Weights of a small encoder-decoder audio transcriber.
Model: encoder widths [128, 160, 192], decoder width 192, decoder norm layernorm.
Training: adamw at rate 0.0024, 900 steps, batches of 64.
Rows from block 2 of the text decoder of a small encoder-decoder audio transcriber, named by matrix and row number. Rows with one number belong to one neuron. Each number is 500 + 50 x the weight over its row's rms, rounded and kept within 0 to 999. All counts start at 0. Numbers have three digits each.
After each neuron's rows are labels from the 100 texts, of 14976, where the neuron reaches its highest value: "fires on" is the input token at the peak. Only what is clearly more common there than usual is listed. The data: read English sentences (LibriTTS-R).
# fc1: MLP up (decoder.blocks.2.mlp.fc1.weight, 576x192), inputs 96-191
# fc2: MLP down (decoder.blocks.2.mlp.fc2.weight, 192x576, transposed), outputs 96-191

fc1.74:477503475480526492519435542458548500486527390571559495537543511566367459634510560483462477504495526430577496468455512464545439519489514459481510483537478527545500494489457485472499417495543566445555549442466474453526520481486488570504432455515500461507501455569547545553467494516395579558
fc2.74:437504458565510545469480464604646614471505632392412570545508438535491477524503525555504540508453495516520471509602514467513457484523478480466434467412533517477466520557528496564406527508470550516424466480486571496472509415537493555416579412487500551588481568489551580572531473526516495453
fires on: "n"; "e"; "m"

fc1.272:466555455430489504464512523492447529439528591503459452480516489546421493550552452426505495471475507538485444563463554458534525450464589437462519524501455530444484482470473498463480439529546408491629452486467522548600489461492428580482452510463470477512550482547468514488536591537407444561
fc2.272:544466521566482462500463489423512560518411506573467499461497490537534445478507561525512513490466495564472410450504505418463443495563488482487567595523455430486458448493536441520597555502546570503509451454477512491443461345552609477485489526460490471469521522557440479540468504561418518487
fires on: "o"; "a"

fc1.340:454515457530525470503537525623460480609509415479441423453512427474472565610399494522555536606539530540571479519501480504436584495457555532499574523609444526510405496474467476484523451573641533523548521419466519500503527347511525564457440485442524406414496444506499500474499504525470478446
fc2.340:484472535460538502551525460461548495492426508395504409523545434414504521435488576623539486547454501492524440488569392521501414512537476576481555505503480412567553501474512422584490557520524550508445456515556512518471510519541473414421563489477562518519427496454629460540467470473559500478
fires on: "o"

fc1.565:512586453423467543474531467550492577491508458485466629553462392511502495535550598467415410538431477552455466454397507522453479455434524524505458544447559421540411547496487576517640526489468493582482543463529534485524544537529435496478532443420446513571430533505571511474562524537520436489
fc2.565:571476468486499406477487571393431467467501483519474491508503479410525590396504595436519504451575499518554421506511492496469429450439469536470573610592613492569555381532563519467466540533536455470494474537512511600541499513527443473488532528499524458484443504546466476496478473418534418505
fires on: "m"; "i"

fc1.389:463518498518538457574452496548512494526553420448460505555471508528425496592464539466432550545531467487516433532493499484478460450601455424576500455455497580502459458443417502451460454479564498409554545472480602483517452409579503512466524487473496442474496452527503570496433550496515476526
fc2.389:537481537470557588503482493495450533411472532502581601476480506557470566465595451500444575474486498426561482406478534517486502570448597492532564475481519544462481460488524529548460533439518488505523523472515519353473396493524486548478527551518420542490486449508452527525458631563416583528
fires on: "m"

fc1.247:425515451484433538603446486537573540523524442485493532501528523480491534567420538461524519477452569554486496392466573518477426637634483500466489495548548604423468489516426484451621513456646593512502510492496532479440513445544493531434489556516478490443518568617486454449441527618462530571
fc2.247:454378506467509534548601496585447504543516470565624503459482578519403495441458513472454448536566551474519522399460488572539488566477556484488551535475429500420532428515531482519540529519601494566497503426471457459478517478484499561594489586497382470428495510504464431498464537630472458587
fires on: "m"; "r"

fc1.127:582600462491551432485467536542432530443482429445474488521601557507460468483572519561450490533469499497422434442537494525527450498519537487502517508505512439511422461497478580433431376613508432544542515423535525482549415518459540527429411510401496443466477499486556597413460539492561545531
fc2.127:556504594450546543543434489560563460561517498506520584603566544535415438472465553471501521556544513512606473539454457503511456459437408510466597517543533395480464494515493507580483511452603426475595468489490489543533599473497506500435460418487589406467502451561578487582427459476533426477
fires on: "a"

fc1.372:505517413548526513529575498505498609421461491636455478507480515509519506548506558497560428431500539487462468533466609425585521545503589497444501557474477527463483513648456464438511394500540524478531470363534573487487447540523541549493505419503465492495460507512461485474485533534439563580
fc2.372:456532569563463489526487613476538431565394500487515536506461418517573504537498507442572517505488464570385346494510457450456468448499359582512484536522580490583507479565561432465485535503578527499491535588475585460539562451518462430448586451476561488464437548431469499486484498482539468399
fires on: " "

fc1.294:541571527525479508521563461475489495490420450575525494523593468537389623497502510500498554426511470478394438418533549403492521454541506501419581591598549524508452457523485550562546524577640495513429537484494597539490582415537541529468491514486492406530483496582427446479475566519442475454
fc2.294:496437447616439536487478492456459526563455585480547496444499485460529534462477469572568448438557555535487471398518505518543407503543439516519566466550447504504547485592513446491486560489553615568482532508451469495479526375502506512590519522523551565427560553512490406509493500561514569517
fires on: "a"

fc1.384:536506524481472560586510459589539524415467495516434513489567485481442590505450511471481469488515452499425422482502497502496488494523581535491572506556505472428542509513504576520494448527452455479432556509505581578484445456522526527541548428497370365571478535548426519517352529514479424489
fc2.384:474466471571387562526535463552512504574488499460518513416448433479568548531406434479557437460534517512468491522476480518528443535551450540533489505469465529517552548555500431492459515519530513520469494545495576528526527491519468522554569468612518603462491663484477469433549507522503492469
fires on: "c"

fc1.68:478487476437528499505507474470578565561471416557567491507531448572401568538524517310571465459510586410507415532521592555508521480446512541503465487526509506535463451493503558488590525480532570520519495561442580499426540534533522538473503318482496444620496467597506473477475568582485462494
fc2.68:572450482607515469454485530455503543491384543512468513518469466461573500421456522529455509452530476599520395457433444528532444516550450628537594552565485500480426498625514543467496576505500524525446565529484518627468483440449457406498517416488520545457529482502510431532453461503511443427
fires on: "s"; "u"; "n"; "m"

fc1.482:517537449423556511494518512497492508527549501508459525491447443382494565601519520520498553582554518519477553497440530503470454579521531470466511491453539555518513485488524525400436455523579526458596372502482500482495429597456494470432432493516534563475480435484494442508520524482410511641
fc2.482:451604514507558517397539412588485477481529549452537474428568429470494534433447411560541561505538524518588514512539411520503504477434436542510415492513447598442601584559443437506429428504547485563441547483553535510597522513481464566500445479448502573491520484462603487463529519470554479536
fires on: "e"; "l"

fc1.254:473480561501503528437600502541404605447491490590395542535510457515366487512490484479494424511369558470482489544455545455503471535477523430464579504583555482473403497471545544492525463545526421529530498435521434647531414358603503471471424580518565506408471455497547485451455467525450561470
fc2.254:425622525510442487520561532500510423533510474443531481515421518476507367565501394461497444475493594450515563514512510547549430553436550451547447501477454558472537503513521540516455443538462521532541529516553491540526518547472500584562510473607414546518479539490486594409470538556566467552
fires on: "y"; "l"

fc1.390:495448527541571482656485426501576551427473421597450449517510511525373574534456527466451500494467479479515388453481518573470522579609444456515537459476461500473484482522497410484399466528519524492508492487489470453530457456474539533475482518434529423538541547557572459478460566549542524593
fc2.390:498429517471620513543421503555497562408469529503511475410471544599440589521607499564485521468499497461531505555560544460521511486450546522491504441448530523495552503482515449537497449443535528502465495500449426512488460408558584427472420578396407495464574482491545490597394436482494484490
fires on: "e"; "l"; "y"

fc1.0:397479414476481363538507469586520553462506480632525498602498448449531575499462565487627491456422468518453493534462533431494531508509561504472529543542521444476518488570511572481589414452564543561547457535518572490534459503548433512602476499465456420515494490623543457513409459470527498527
fc2.0:624423377503557440463477516477463466502590501551506441451539569433465551503527505444490561472466454503572520467614508571450567479514512527462540522532580550558517493516492561456476496622414445584462471503449451540435447496479496542480422497467487478561482556511463514476521424524455500501
fires on: "r"; "e"

fc1.571:506609492431551486612493491467455486534487429470515530538484430507469487628483523522489522565494550428472452468462534391434551582497545474488499495509471542540385458501496529426592433482534436518585484533465563502542504413516515493404508595554554480438493390454566489557426529486526448511
fc2.571:507550499552450532485512432538566507550565496377486445472487449464516504649520436481459529498511498520531526546475597526505467522588462465586444500562440574460451607548450525435432475498585396549532449490463497542546451547431419576498517420479524509496573556534439475509485588491565503463
fires on: "m"; "b"; "r"; "f"

fc1.102:493440448506499528494558497494510533532440487501571484510496469541492559504525559554507458542493456575395466422552495500571518527535459433466526528502430485448428488467414567459510486519590480528461435468497569579603396494527478514539462493523418479588481551552551535505466614549494485468
fc2.102:462460488516434539512511535556483506593484539488540522524392452513524471488481503500520440481500562541451537545472530503600525485513454482552480535534399481503480497573474487507471538459552504535540501502520504511524530540455465509596506520638507656429521536480428454474495470543516506475
fires on: "r"; "w"; "j"

fc1.106:572528411515504439516533498471471484580505491485548519537476466509468481522466603456541487539403513513382406438513461542494549509478547449503523433527509465519386573482442471389574559458447488536536568520553554459532507453532477448430557485507453506477467394468538544457382500543490560489
fc2.106:579487497516550415450498598446445458494497454536536532559394460425515489362554576472576465482574423474506446541501488486528453536458500533522492620515552470482472456617502556402462491521487520469495456509455573568542507501474468536517445444483480548520479481534449476470509492466534456529
fires on: "m"

fc1.47:517472543516582442497495567463487541411484506666462440506552433506482475545595560500573489498412431482393484541541486458552502559478561551416597533553504529534442454516549540462474487521542496489527478464536450559473502462459451522404510464463528404464525462542552511502409581538402533450
fc2.47:452519458582427515518501529519470515545423439620492490496450541555547449523472506443523391529504437535384562446513496472498476528480548568423487556450528539550486484601546476450491500552405466518474454533372439478474466411440540515489475420547489535494546517511447483414513592615426535483
fires on: "i"; "e"

fc1.292:392531403464532477596538513489458549461492446478447509583614448456492518504431537426525495496474448410528388425444424515442527497487563566519460479593508414453562424462543611520498427536490437530490536448463589417563452428571486462488548444543554380459480457586587547455441519495457520511
fc2.292:480595606433575521643550496564553373545519413459513517546512464509470431501511422431506537528571495472438438522460472588523504442444486453488466516566527489507558507492519445504414495454609540526561432531563503499565595606417542491528471529509505455516489422491531485468481504511603415529
fires on: "r"; "'"

fc1.4:516532508572520456533486515569418536435519533589412512529514527475520549498518551448462488419517544525528462455423560468409457548452548517487445528534562478474443426421507520438513467520534465581447496515518461444562431479536499442499423466493510451525570517578391456455405505515554419535
fc2.4:498494423453506503514534527602523445574530510531543555512541571507508472537480425459503593504535476458520548511504413580584591545474476445399479412418481505512605377583605581544531404592440503481445531468535515510434544567389493547576535564545477530489479450494554546506510426540552525545
fires on: "r"

fc1.92:519488442497529469548545552563520502537527465583513525551481486494451505461549544485624500562566494526462451541468513492490438601484570505465542481484408411449465573427472487439446542586465469478461419480464599564510491520556535561459460500456540482484467480564459501481500603533402444563
fc2.92:603468518522555515533495595489482474472520401501455456571493489475411469536509497516491464556530505443488545449484544540481394545534530490530504571589494528410513516508432540525563448462535433533537391438428518556572452425512521554526411483430438447538567453530473571509413505506493427583
fires on: "q"; "<end>"; "v"; "w"

fc1.380:585545390458398470556519495559480518547529518523465501480556401554527564487451506489584423510458441487390547409471535434529544507592593453493423533567421504437503558423386565536557469511539439391457532459519603497554465458470543535497553509475409467471437441547470549440419550479398445472
fc2.380:483508511414436432562545574482488465538486608504569529520532498451520592460514450507532460498484470454393481505503534507536532490487363480484505475498502514529516456605554429499510560436524533501556502498462494497543511579508420522533443604534503534411415441467475421451516513566532562499
fires on: "c"

fc1.163:531484526487507474539516547434541504543595433540428505546597562432460527467483574396479546555437452399469543513590479507531459566537495422413526468447499473439385447427557512544514439494519486447530463510512628585531436508497501562459558415518436644526521513456468488475531540526572536526
fc2.163:563438430562533488459522431610517479596554519510482416446432575477412541497470506423459460551608484544548495448438374605439480564490412530528541489523484516445467505498510499441451543542511501463410604480483522483443450470471465489525492483508543562496545466475508570454467470543578536414
fires on: " "; "t"

fc1.414:478511538511544484411493501512597502422467481536408463481399434526508477606567576458537587513501537513463499478524576463508466433512541504448560504566440485463475567483385536514523470552535472505525528495517503508549499387553434498470552531477533507512583546504496545513546588535524491455
fc2.414:569499528593587510534503449608487513485488510528451425313448507578508489500543421479550524456511493499510570560450505618486568491526504555582520531520465553466520582525469477441386512591550523612423528525508469502445519574405550533453494436553477449521539539485494461487430474503487464513
fires on: "y"

fc1.161:424514527556559397561499452427453502434457383487504454501552486512553570410500561523525566489478423501545467394521492441454440445557508549549503555531514370536504432452547474522445477504495412563508510489498579455466497418488501408438406560417512481563526432466572480539449509473578448496
fc2.161:534562480583513524539528455528489437543514537488532444506478487524522444463417473478502491478475546485502465495533453489516499479438583575382525498469494515549549499498524527541441515449414546500538522494622450483481545510495471426503580456591541500519519597488584425454482573499494489557
fires on: "s"

fc1.324:502579523506467536520516525476478522417472505534414489522466461509541580546649504439418522439531571547428430451485533497473485528516547546594467567479505557516418589532504546461513477569420489542553403487419504483541457501467513530400441552484449411481457471443436551460499599611425434547
fc2.324:506485425587529416503407575422487495512525474404488520503487499532566511544537539489560556455504504539502465458559430558488472470455467482493472509470586495510543453436571532416571498568454494500470559529502448525487458407469404417442517556477569421569423523537535532510470419407556492561
fires on: "q"

fc1.17:415532489480477423491526466554508559513600510497508510565500325507432559531541532515536504562490469533535476548547493495430510525530523476597481528501434446522514551417433578543554463466479427461514526404494573561506490418563454461484447490415469429512509469465587507472551467454543406517
fc2.17:551544511552545459409450463446533481487519580423447505526594521421509507465501584471522516499452558515537406546559464509481488494496448553421512464574512501470514472497523483525403557515529525435410612547643520628468439529527411439418561435468558540488497506480565472537496481484576462449
fires on: "s"; "f"

fc1.441:533545502409434539483485541529537500548569503487508507510518532436529537619529404381365541473475566490411481472481540533507458536574539487565526526483567587445450493466471568598490444499596479469487466480494534452586560491505480553487452417495503477537543448504493568480430528520541573559
fc2.441:607493433510512431468491560536491512463557366581508367497426547474497505484523526464567529487449495522465481441405417479593459545494481499525445555448516556476417529517504498403548500538510481537571458496506540460490386469487520570485487539567429472495528443522414609438447542539461523500
fires on: "c"

fc1.210:543480461572525482508515520603548504404567373501449527492541495446477573520536519468461535506518485554486442507445477494443514502524548502403576508586432572476424500490426417481533481524581514455453594492476557633525469440545531538445542562474447508480437526474548499531483536546406406450
fc2.210:497503520473472504489450453371447576448533550493433477525528510516442612528535513555424579455473560434550476494492618439475454493547484516558500542569501428429476542543484483520512493525498523535495391476454521521449429580501635542517425509435406490451509473522434474521516506524452481507
fires on: "y"; "o"; "s"

fc1.524:438492401462548479527531537461474452496506394520465389546512513443480549531500502432603482517459478510483462489450522511532441529602537551512546527550522452503446590469409463454435458575511499486462514499479509585620502454486504520428476415488420399494576487452488498515446547476500464496
fc2.524:468520578482625503408417538566495468509498390506479471440439539490489524500555513510431536516495628552604517624466527525517513533501482542527493605565519500501506520589457398432469466488558524450505532498506453590516455493429522490469496385506488484453637467490470498585429478547480433478
fires on: "q"

fc1.449:517434489378566524579588550580507530479479483564493464513550451553511569504530507424553532549451456488369514451399441478485548496575510514549502511485502477468473534566457542507419394510581555432459496442568571579589506453501622505517497497438412442549483394491500570536400577533509427440
fc2.449:478497538451549488536551468529547511581526462456536495527479520483483578524521482431383532461477487519458474466449537495469497615540501468604506553531460491429512423546586491430533512495587571457443485483508570490451466485488528566514489490447410492508478429522453508565350511599536456542
fires on: "c"; "w"; "o"; "g"

fc1.89:447591469438531466506557470457441585491540506496587478617563441498437525409524534503476491545464426459508485469536431524471426495461481525519518468568446422452440473387477544516496451546524454501570521430472560495609494571543489479545509506562501483518445414528579556433573570476473472528
fc2.89:503532470433534469532490472509568530526590544350431513423499532436535557548546485549419544463422551501575499484506410579406553501479481440506426501441458464453469562482487435516406565538432523541466533480536484522369509559453482485454560537418570540449472476428518546526555486511464586496
fires on: "c"; "u"; "g"

fc1.306:459559390483529464470484509576557516457586503433461519516523374440490511548526502501556471531476583467425465524376583563498505462538464509497514569545524596441469572551344524458532488401582480508581468491537533479645482505554458496444504449438523462522385518428546533511457480519534457445
fc2.306:488463734388535610496477467462536513410414503521537467498503562609514483481489538545501480464437479521497506456462503484451482475518512559464528507567485524508510495458504531478508512435504486412457509489536507484539467568477432522491517504416438438527538449518439484496429647548440479425
fires on: "r"; "o"; "m"

fc1.286:415506506426495450554481534426493496509528432483507481519610449451529505503474597518480478570419621439573468481502502436480459616422585460509418488519554401568532473493481497498621493503518542582486528458553486411528437543518472527432445523442525454536422475465558541509465534556564495500
fc2.286:545524512525571499448461569522478406519467451448534528542444470520456504404512512477502540509597370548576497555503488560441524372407516477483504475461596449531485566441479476545432561498549436487497473513471528500470629525480407466457581517498578507549485487500489567523505504399582481439
fires on: "r"

fc1.432:553588430445493510512535480485508601487446564529470519562572359528484600499551538473447532550423441534453411437508475559491467511460461502541510500548488482464466509527472654574417464471484481494422477476574505507585516532493563566537511455475466468555484469526569608416518555495486508509
fc2.432:480462509480472508600564502570530508586444564397473457519465551471599588594497431525475483451462482393465540507463449552520542613556513496526471466398430526506500514517511491532377504537410511477439560522574548528426514622475505503549540446586481555496506516447478521431505470493538541518
fires on: "c"

fc1.486:519475501521590473461536473542530517409549525542517518551505440469542598545574487504509488476501439593485577492374567455362537437490570455441579582519444483496546452575456441454482530450491589477556471514399520569559443529511463533474464561432494491451478443602495457540454462565492482535
fc2.486:605561516551531470504478533423475424465491475501536438480491541465455494490495499446536500429551536411460493472558489483453501446463514625543520607506488537381518572453432512581519486529520538580570567535439441567529564513461501476437415507509450453562518479502473552459526450464506396608
fires on: "i"; "w"

fc1.87:470537478422508478492639572550515473537559529484508483611453515427509506502438520399408526557551423490501506547425562558398463631560448408497486468488461528494394489466458563489511474547533486411486438469461560537554517483485475576462572509416518503447426462461434580470465471538516463599
fc2.87:627386426539498455493477534490475472434479490589487388466460515442480476417488554556596413478499487466531498531495502481510508463502504548389546589514557416539505535478418554535508558507482428595512462498468397571406531522537549452521476462513512505563578567519494437494582389431479445445
fires on: "m"

fc1.405:544536518435529452492571565537497532443495459471433666541537516477480532454588560530435562575474416560516555563533479518597509504615531457443599457585438498546467449455507538499473399540558493535569436497581603640462493485548488490462552457433496519428461557486467531489455532559427444546
fc2.405:559439493523538550481420498506541581608534462573503544527509503539416466518480479405432488513425581520540481483451459547522500478453558442530567519591535495550442488434524548457491559509498475536530595525567520429470378456522562523453499383541502478514492526486499480507402507492413501404
fires on: "o"; "y"; "e"

fc1.328:437583464465497500491539472551494537476509543549480508581546383461506528534577519508528540511567450440496521477513496471499457512487561496514565541542405463509435564462403538509568350483595391473510501515432600530520494463477532488554536451522462544527542450464481590521525571562463388468
fc2.328:499517462397545430537508539407510474478496543440498476559566449341491521504549532547497570550453567550506395496509495485443447543516436528495509467562455547441555512456485453433531490531612531491517473451566602557567407464514466526499482461435544562448519381469517453559398508497562459572
fires on: "s"; "<end>"

fc1.289:521509461415546412548526478510468471532484446553484554468514536399462482586575602433483478546480556580466451509424451422523541445520538407451531511508510494585510526495515458546534483448485565396491495588501523472600452486537539505515558477511499491555589368486499482624498465499489420518
fc2.289:522489509583488520426396549494482552527509625492444584428550450486524483475505503576498477505554560546630490624427542514534484459464500501472551489437470506519472479469489494566539524441475499426455559558555426494453501337533494430523522433554588529437568540507527477590495417491481490439
fires on: "r"; "e"; "y"

fc1.439:610501458515458526566505567536384506551544499563415507497570485491526492579506485452415530541537505460443403573469565467476552573490592521537491496521489576452492577529479478463470481466503486447530525473522519500552383542521559485525484501531492382494621518518540515449390544531526471540
fc2.439:587504504540478455448529475497517521483545511484435465520452423540493429526524511525587447547419509514442478481511500444471392508565460488572549539531539486474458530486530523574500494521537376564618372455405510542612466390521496542431468506452488532578483595524512500504588575486505481559
fires on: "c"; "g"

fc1.307:472490542500487509487540544501464519426532366507452477502525492421423476580469506510429510512479576494466478455564477464465473458499531564477444467448506529470495534480459544557451517494605507468416499512491512543520507460463549575534501525410420455466599496576466559472447602476546465540
fc2.307:500566531414480566583490456541498526470527419558495516546543551531512531532498521573448474543519496514507445347459535485490486547534537450524493471549462473498424542453417546512481449460522395488526418505476502501566466452509572506497468441392500395452502415513423504501479625567370479499
fires on: "q"; "c"; "o"

fc1.512:519614462474418500461410603435492470411456432546496485575461464386481585490550518519491514514524453566536507497461578482494493529488584492456465603492508473514494574441406561477440457524545508469497485461441508620602481463485511547491476524438426429489422459479477535608503607446412459580
fc2.512:513554589478500593451510528560470427455527445422459461530400480472452490562486493487481518605497527522462505558478640574526446487478444477629536568467507474549419566451384421510506491496577492579598428485432445572542519491480519534440437474447568569440518526429451576482555514530451452503
fires on: "q"; "f"

fc1.488:433555425575445485554424576468545599514581450487513517537455440464502500487535574498544480476486454554504505491504521515442421493530530433491489538441496510478529461532585477443396519513511531465490461467413599589487473471531484526477525486564508499499492491547487519541528450499532384582
fc2.488:494526494571520567467509364607533500556490455450524487477499581513487415537520454567451521480529545436513601485529509550498558481476487461538396451429422666477575574580487523486435444492502497576471502491490464432518473509400465534484494525549512464545605481508517472453453491541566525539
fires on: "a"; "e"

fc1.378:533482502525440477466516538477453484516539508517471501538476485534483487546414557340465566617486522414445505509514486477427518521547542492499537529450494472560447458440532521621579501529548478455456531545508477498517409471484506511634619437502415532542487506459531580524561650474459515506
fc2.378:544463500544507524410477362598505501432584545551457497457523556532473486510473464524443578512577506540606541610442473621518528482440517509469449439418473539491494548500475512531459515539527497496466544493538429507402459549420455521503513502473556501540533495486508450504508524505445495451
fires on: " "; "h"

fc1.375:489477506502486502566558567435551528516478446456440520585555523443453485522503522504559548508383552456365496409546436507510453642583509499562516473473489567489518477467537492447556423461582540533512472483505516480515412539457469492446488426509527454532466471554505584457394525483551448561
fc2.375:473506550438467553562528501524564502458556527486458463473550512534485553552512454526468513496436384577476506463560552484470589473548587491401462459415476503510513547446526533591566497504542490479541419472511398528511569544396470462504443620414498401509481525543509458529477590510414436436
fires on: "e"; "g"; "r"

fc1.476:555556488485408439540463456440482477535493515604508453547602426438544646520405536512555487473497447488507478495462480462461468572504542533464548481445519547500533418489576494500513412475518587453553497502512463485489459509472488505519543499413506405466463400545543410505473484529431475520
fc2.476:505466517414495555547600454526529530434476528516481510502488417474490516573494558493549530551476430542507466599480504524493520504588498461432484437474476440463499545471500554567525486509584445512498416474578516575543537609485469555518547430483600533498463489523580479521508474435462428481
fires on: "e"

fc1.108:465555435486423520550498522503517474491511468459482461508496457463493465545519560481412558607446467541496563513524596581501473566544510508427501555485494459552553522365485540546543496456512426547534463398486500476505443568579616470540537415477553413522483440512504540496579540513447527463
fc2.108:461507400552493515492499465519567630444565543487499606454520411594495451423494490518434535468445542591585463471558517438531561462491473436591456474488489432452404515458535493531571538470478591448436498415526477426412608478520499445463549589485474443478434548562538585576462475533533578544
fires on: "e"; "l"

fc1.455:534502581549432437498526575547466490461570546529450491540528488488507470576466491406535554485398446498419405565560405456548521547490504577616526537486486488571497360472499525525428416578482488504495482509478531534462495462531546489458509463549463432447531509510543477573555555532499407482
fc2.455:524559526442563492524534464565532421553539417501479422573513600495493459558519509456501540570533416530534506520517440591471555509488530466408419414419545534501569487421562481551466468533391490414483491499595482524563512556422528496424477489489498469561436438478599573455506551525528491520
fires on: "s"

fc1.317:444495494511452526447503428484451506380466483521510438569536496493564540399528544490509534469483448511537481442476522407449454461595534510527519574605425460397487470513461456546535479520495461502457424540474523584472506500484564443499399493499490378494533487479484459488478570580445431485
fc2.317:556399477595520524467519400614569619564546462521531562462447539505448539419401539540428470497544526458530459480383498541530529580557410460514485490472474430465483485543509491523401545466485489515399508537531550438407494513527571482563598532527428526466492520530539492595538467529436483429
fires on: "s"; "g"

fc1.26:473590546452541500496534475452526521537417480543484511587565529526400458540540538553518553596318539467410420439495472402575504519530507508534621449555457445497425462423556532501426483502518470596561437524541497517505429514490530442466485477545539507467496510449505442520473543612442525536
fc2.26:416486516522493494562546492472548448566451505510529436516498515427592429527438462487493466443475589461524463524509393543585494537464546550547488481443474482532539468438627479467521512510368616491507596542603497538423513525515510499539531489532477519562529553481536538455493448469522505549
fires on: "n"; "o"; "l"

fc1.327:493490539473537581540421533479492494432521517576448452587552493551488481596481538466499495598348447519473554499477494479494469480554552559543568472534414451506586436414496528477523504490510495373543499464501470457475492491428561475520500455403463442496544459502475537525517477533470487558
fc2.327:496553535542463575537525488514498439514496475525518530535494529544548456555483523493489454456481442578482467420545456494557555520493490488418402524331547511563485525575502465511509469498371504480496503531561424496438595504442594395437513471509546446531513507554585525450492495494477542547
fires on: "e"

fc1.58:445547410432418494601517565453423472579463505533477529510546425476476490523440480488495471547441610436460476447456608448514457566455609463522474481632539573549486536446506490442518535569560526565623494437486550387538477476577450522525511512511497563490519524521514452475503592562532557619
fc2.58:451465437516509421421501518480451480570489517513555509424416439494600421393450533496486473438526546518527540516510430534556503559423417548565507511439488485530516519516591512452491566504466471546441519546495547447466510524481410453525514535483561586490579531520532414523521495474556534544
fires on: " "

fc1.223:518597458485482420495444522451416439408528491456447521586492483574536536594554560415467561548430522547553419484476538386439412492444497467570551417573473438474579454483543560475439489465463530462597527530502567538544512413495481493446537496543417443504418554507448603519517531491537423552
fc2.223:516526527466517500515431553488558499463480441547509443469451523593591476522609473591538553453416512530527572478548446538560505482411482446566477490539546457467489493502517470498497445584527454560574417521484434536515514561447519525426492501467484390547498503477525542500438484438528553500
fires on: "y"

fc1.67:374506545540461502459594586469554527456463433525575551534412449504400562598491575519530517519396516499497471477470507461508567526478567483477494515467449410489417569457450459493540448517558444513483412439487489531511438450490488556455534528565591479517505535577477498519475582523422467489
fc2.67:496472408624451401438465452429457499530458534445528533513446537469572526429512528565462487419520554510517500524506543513440476505467512456492548493551511532516526436583537512462442567450462502423482573539461512470434478500598374413553523464632551564515557522558492425540538418535568499465
fires on: "n"

fc1.82:465531566505426502448488574520491504414460516520389531583403446461524526550605572409488569543428509582427435523444534453429505515534521495565548525523440503533444542520488573560535448458574511540534512454471484503519513531551484509471608471488523450504512523483420610496535522506526507521
fc2.82:503446424602460489482509442482457506477521457480513500488369529480548439499474503435477457478510485475560561568516487511492435457495522450519553544554560437514453471460545531455447498558423405550516467454494541575454521537554491497566546484542516581565523673520499503437569474456497540568
fires on: "m"