Weights of a small encoder-decoder audio transcriber: encoder rnn gru.
Rows from block 3 of the audio encoder of a small encoder-decoder audio transcriber, named by matrix and row number. Each number is 500 + 40 x the weight over its row's rms, rounded and kept within 0 to 999. All counts start at 0. Numbers have three digits each.
Before each channel's rows are labels from the 100 clips, of 14976, where the channel reaches its highest value: "top examples" is what is common among them. Only what is clearly more common there than usual is listed. The data: read English sentences (LibriTTS-R). In brackets: how many of the 100.
# conv: width-3 conv (encoder.blocks.3.conv.weight, 192x160x3, each kernel summed), inputs 80-159

top examples: the word "was" (36)
conv.111:407547492469511507512464515502483487507525546496521510547499537507504491458508521573501487465524504588556584519538502479487559507464527535557483543449474472531612504495541583492470502487492567461441533491460479556532476571458514544535511512

top examples: the word "be" (26)
conv.100:428507455501424526491487501503498469561444524449505498493511510549516562497484500456536471466513461427466468515522509488472499536499580550551502494536505514465595508524509501463442475498544493462494484524479503495489546463520512495467547484

top examples: the word "was" (47)
conv.94:515479504500396483456552581523464508551518461546532540547512532521465460429479514534455503478447555548610598477511510481525518484457549452532525487469497487530595531520509501578476493472511444458468504460429450550544452513455526462445469515

top examples: voice: female (79)
conv.181:441573557519451517549548511461505484463586545576454568494476522544506501532518464570511454471576475513561486452535510568501582526451584484483492527514550488566509518480515547537573526510477542510481492440454512518508513443522552503528517488

top examples: the word "i" (42)
conv.157:505513431465535475511535541491489492544492502488515507443503532559483491560486512489477555566507480584483463458457512461510457497486493507441546503533486462474421476455482583567478470489506467536514500492522548500515463498484513517486458538

top examples: voice: male (78)
conv.57:500517451528551463481519496496465488461427528508570470502446500500500478473455572567429530597362476590521536476539520472479435483507411494504495555515449525457443509453495518563460469484490469523543499504481565491503474540468422531542543442

top examples: the word "was" (53)
conv.163:534509502406384494533515479449498491539524462448448532482497480566437581547512484481495500471468489504479549519542522452496540530424521468485573452496489486465534492528563558530484428536526551491504406493494450514557540559414530519482483476

top examples: voice: male (74)
conv.77:437584480533521496538480534503526475465481529493563511470525548533535480534540564579529572526476474531598569465521535456485496517502514525523525624570495490469476547519503545559468501531534497547586533451553562464494563469460509547527526547

top examples: the word "as" (25)
conv.117:502421524451446526462507555467452463537543421421524512433444517528490530521466461473458528456473470501381520493473486466474546497478538461395550451472516496503474480499505535522494513535448542489446441511461434499520477524562468453447506491

top examples: the word "to" (65)
conv.5:493452561468429429517537461469442465480552498487493501477420478440487482480437512498428461479454461468463522507440498525499509443527510443428515488524500478548557474527472448439434469479466463466460441463509442478495517541464493448501530423

top examples: the word "i" (41)
conv.182:512456414501525425545510523489516531522514443483503567435503495542508464547433533518431566570481520584441516523514502482499444433494505496515560489506518512485374476511514606573457501519529503511477473472511501472503483523448492500500481437

top examples: the word "to" (64)
conv.54:432592526487540486594467478551507545541516576504562504501502519533497548528492555573491538537465467581542546496546535496491529482530469534543524579596487532494478545503512583606541496503556487574575469480533574488535535508485533534561573485

top examples: voice: female (82)
conv.98:434524554445453509535505524490539475511506550483470580490505500517391546557544502537551542548543535440558474458480445562565498536414526512497580460536515459509495530526512514473547582525425527519495515413523488449461522497537571541527465513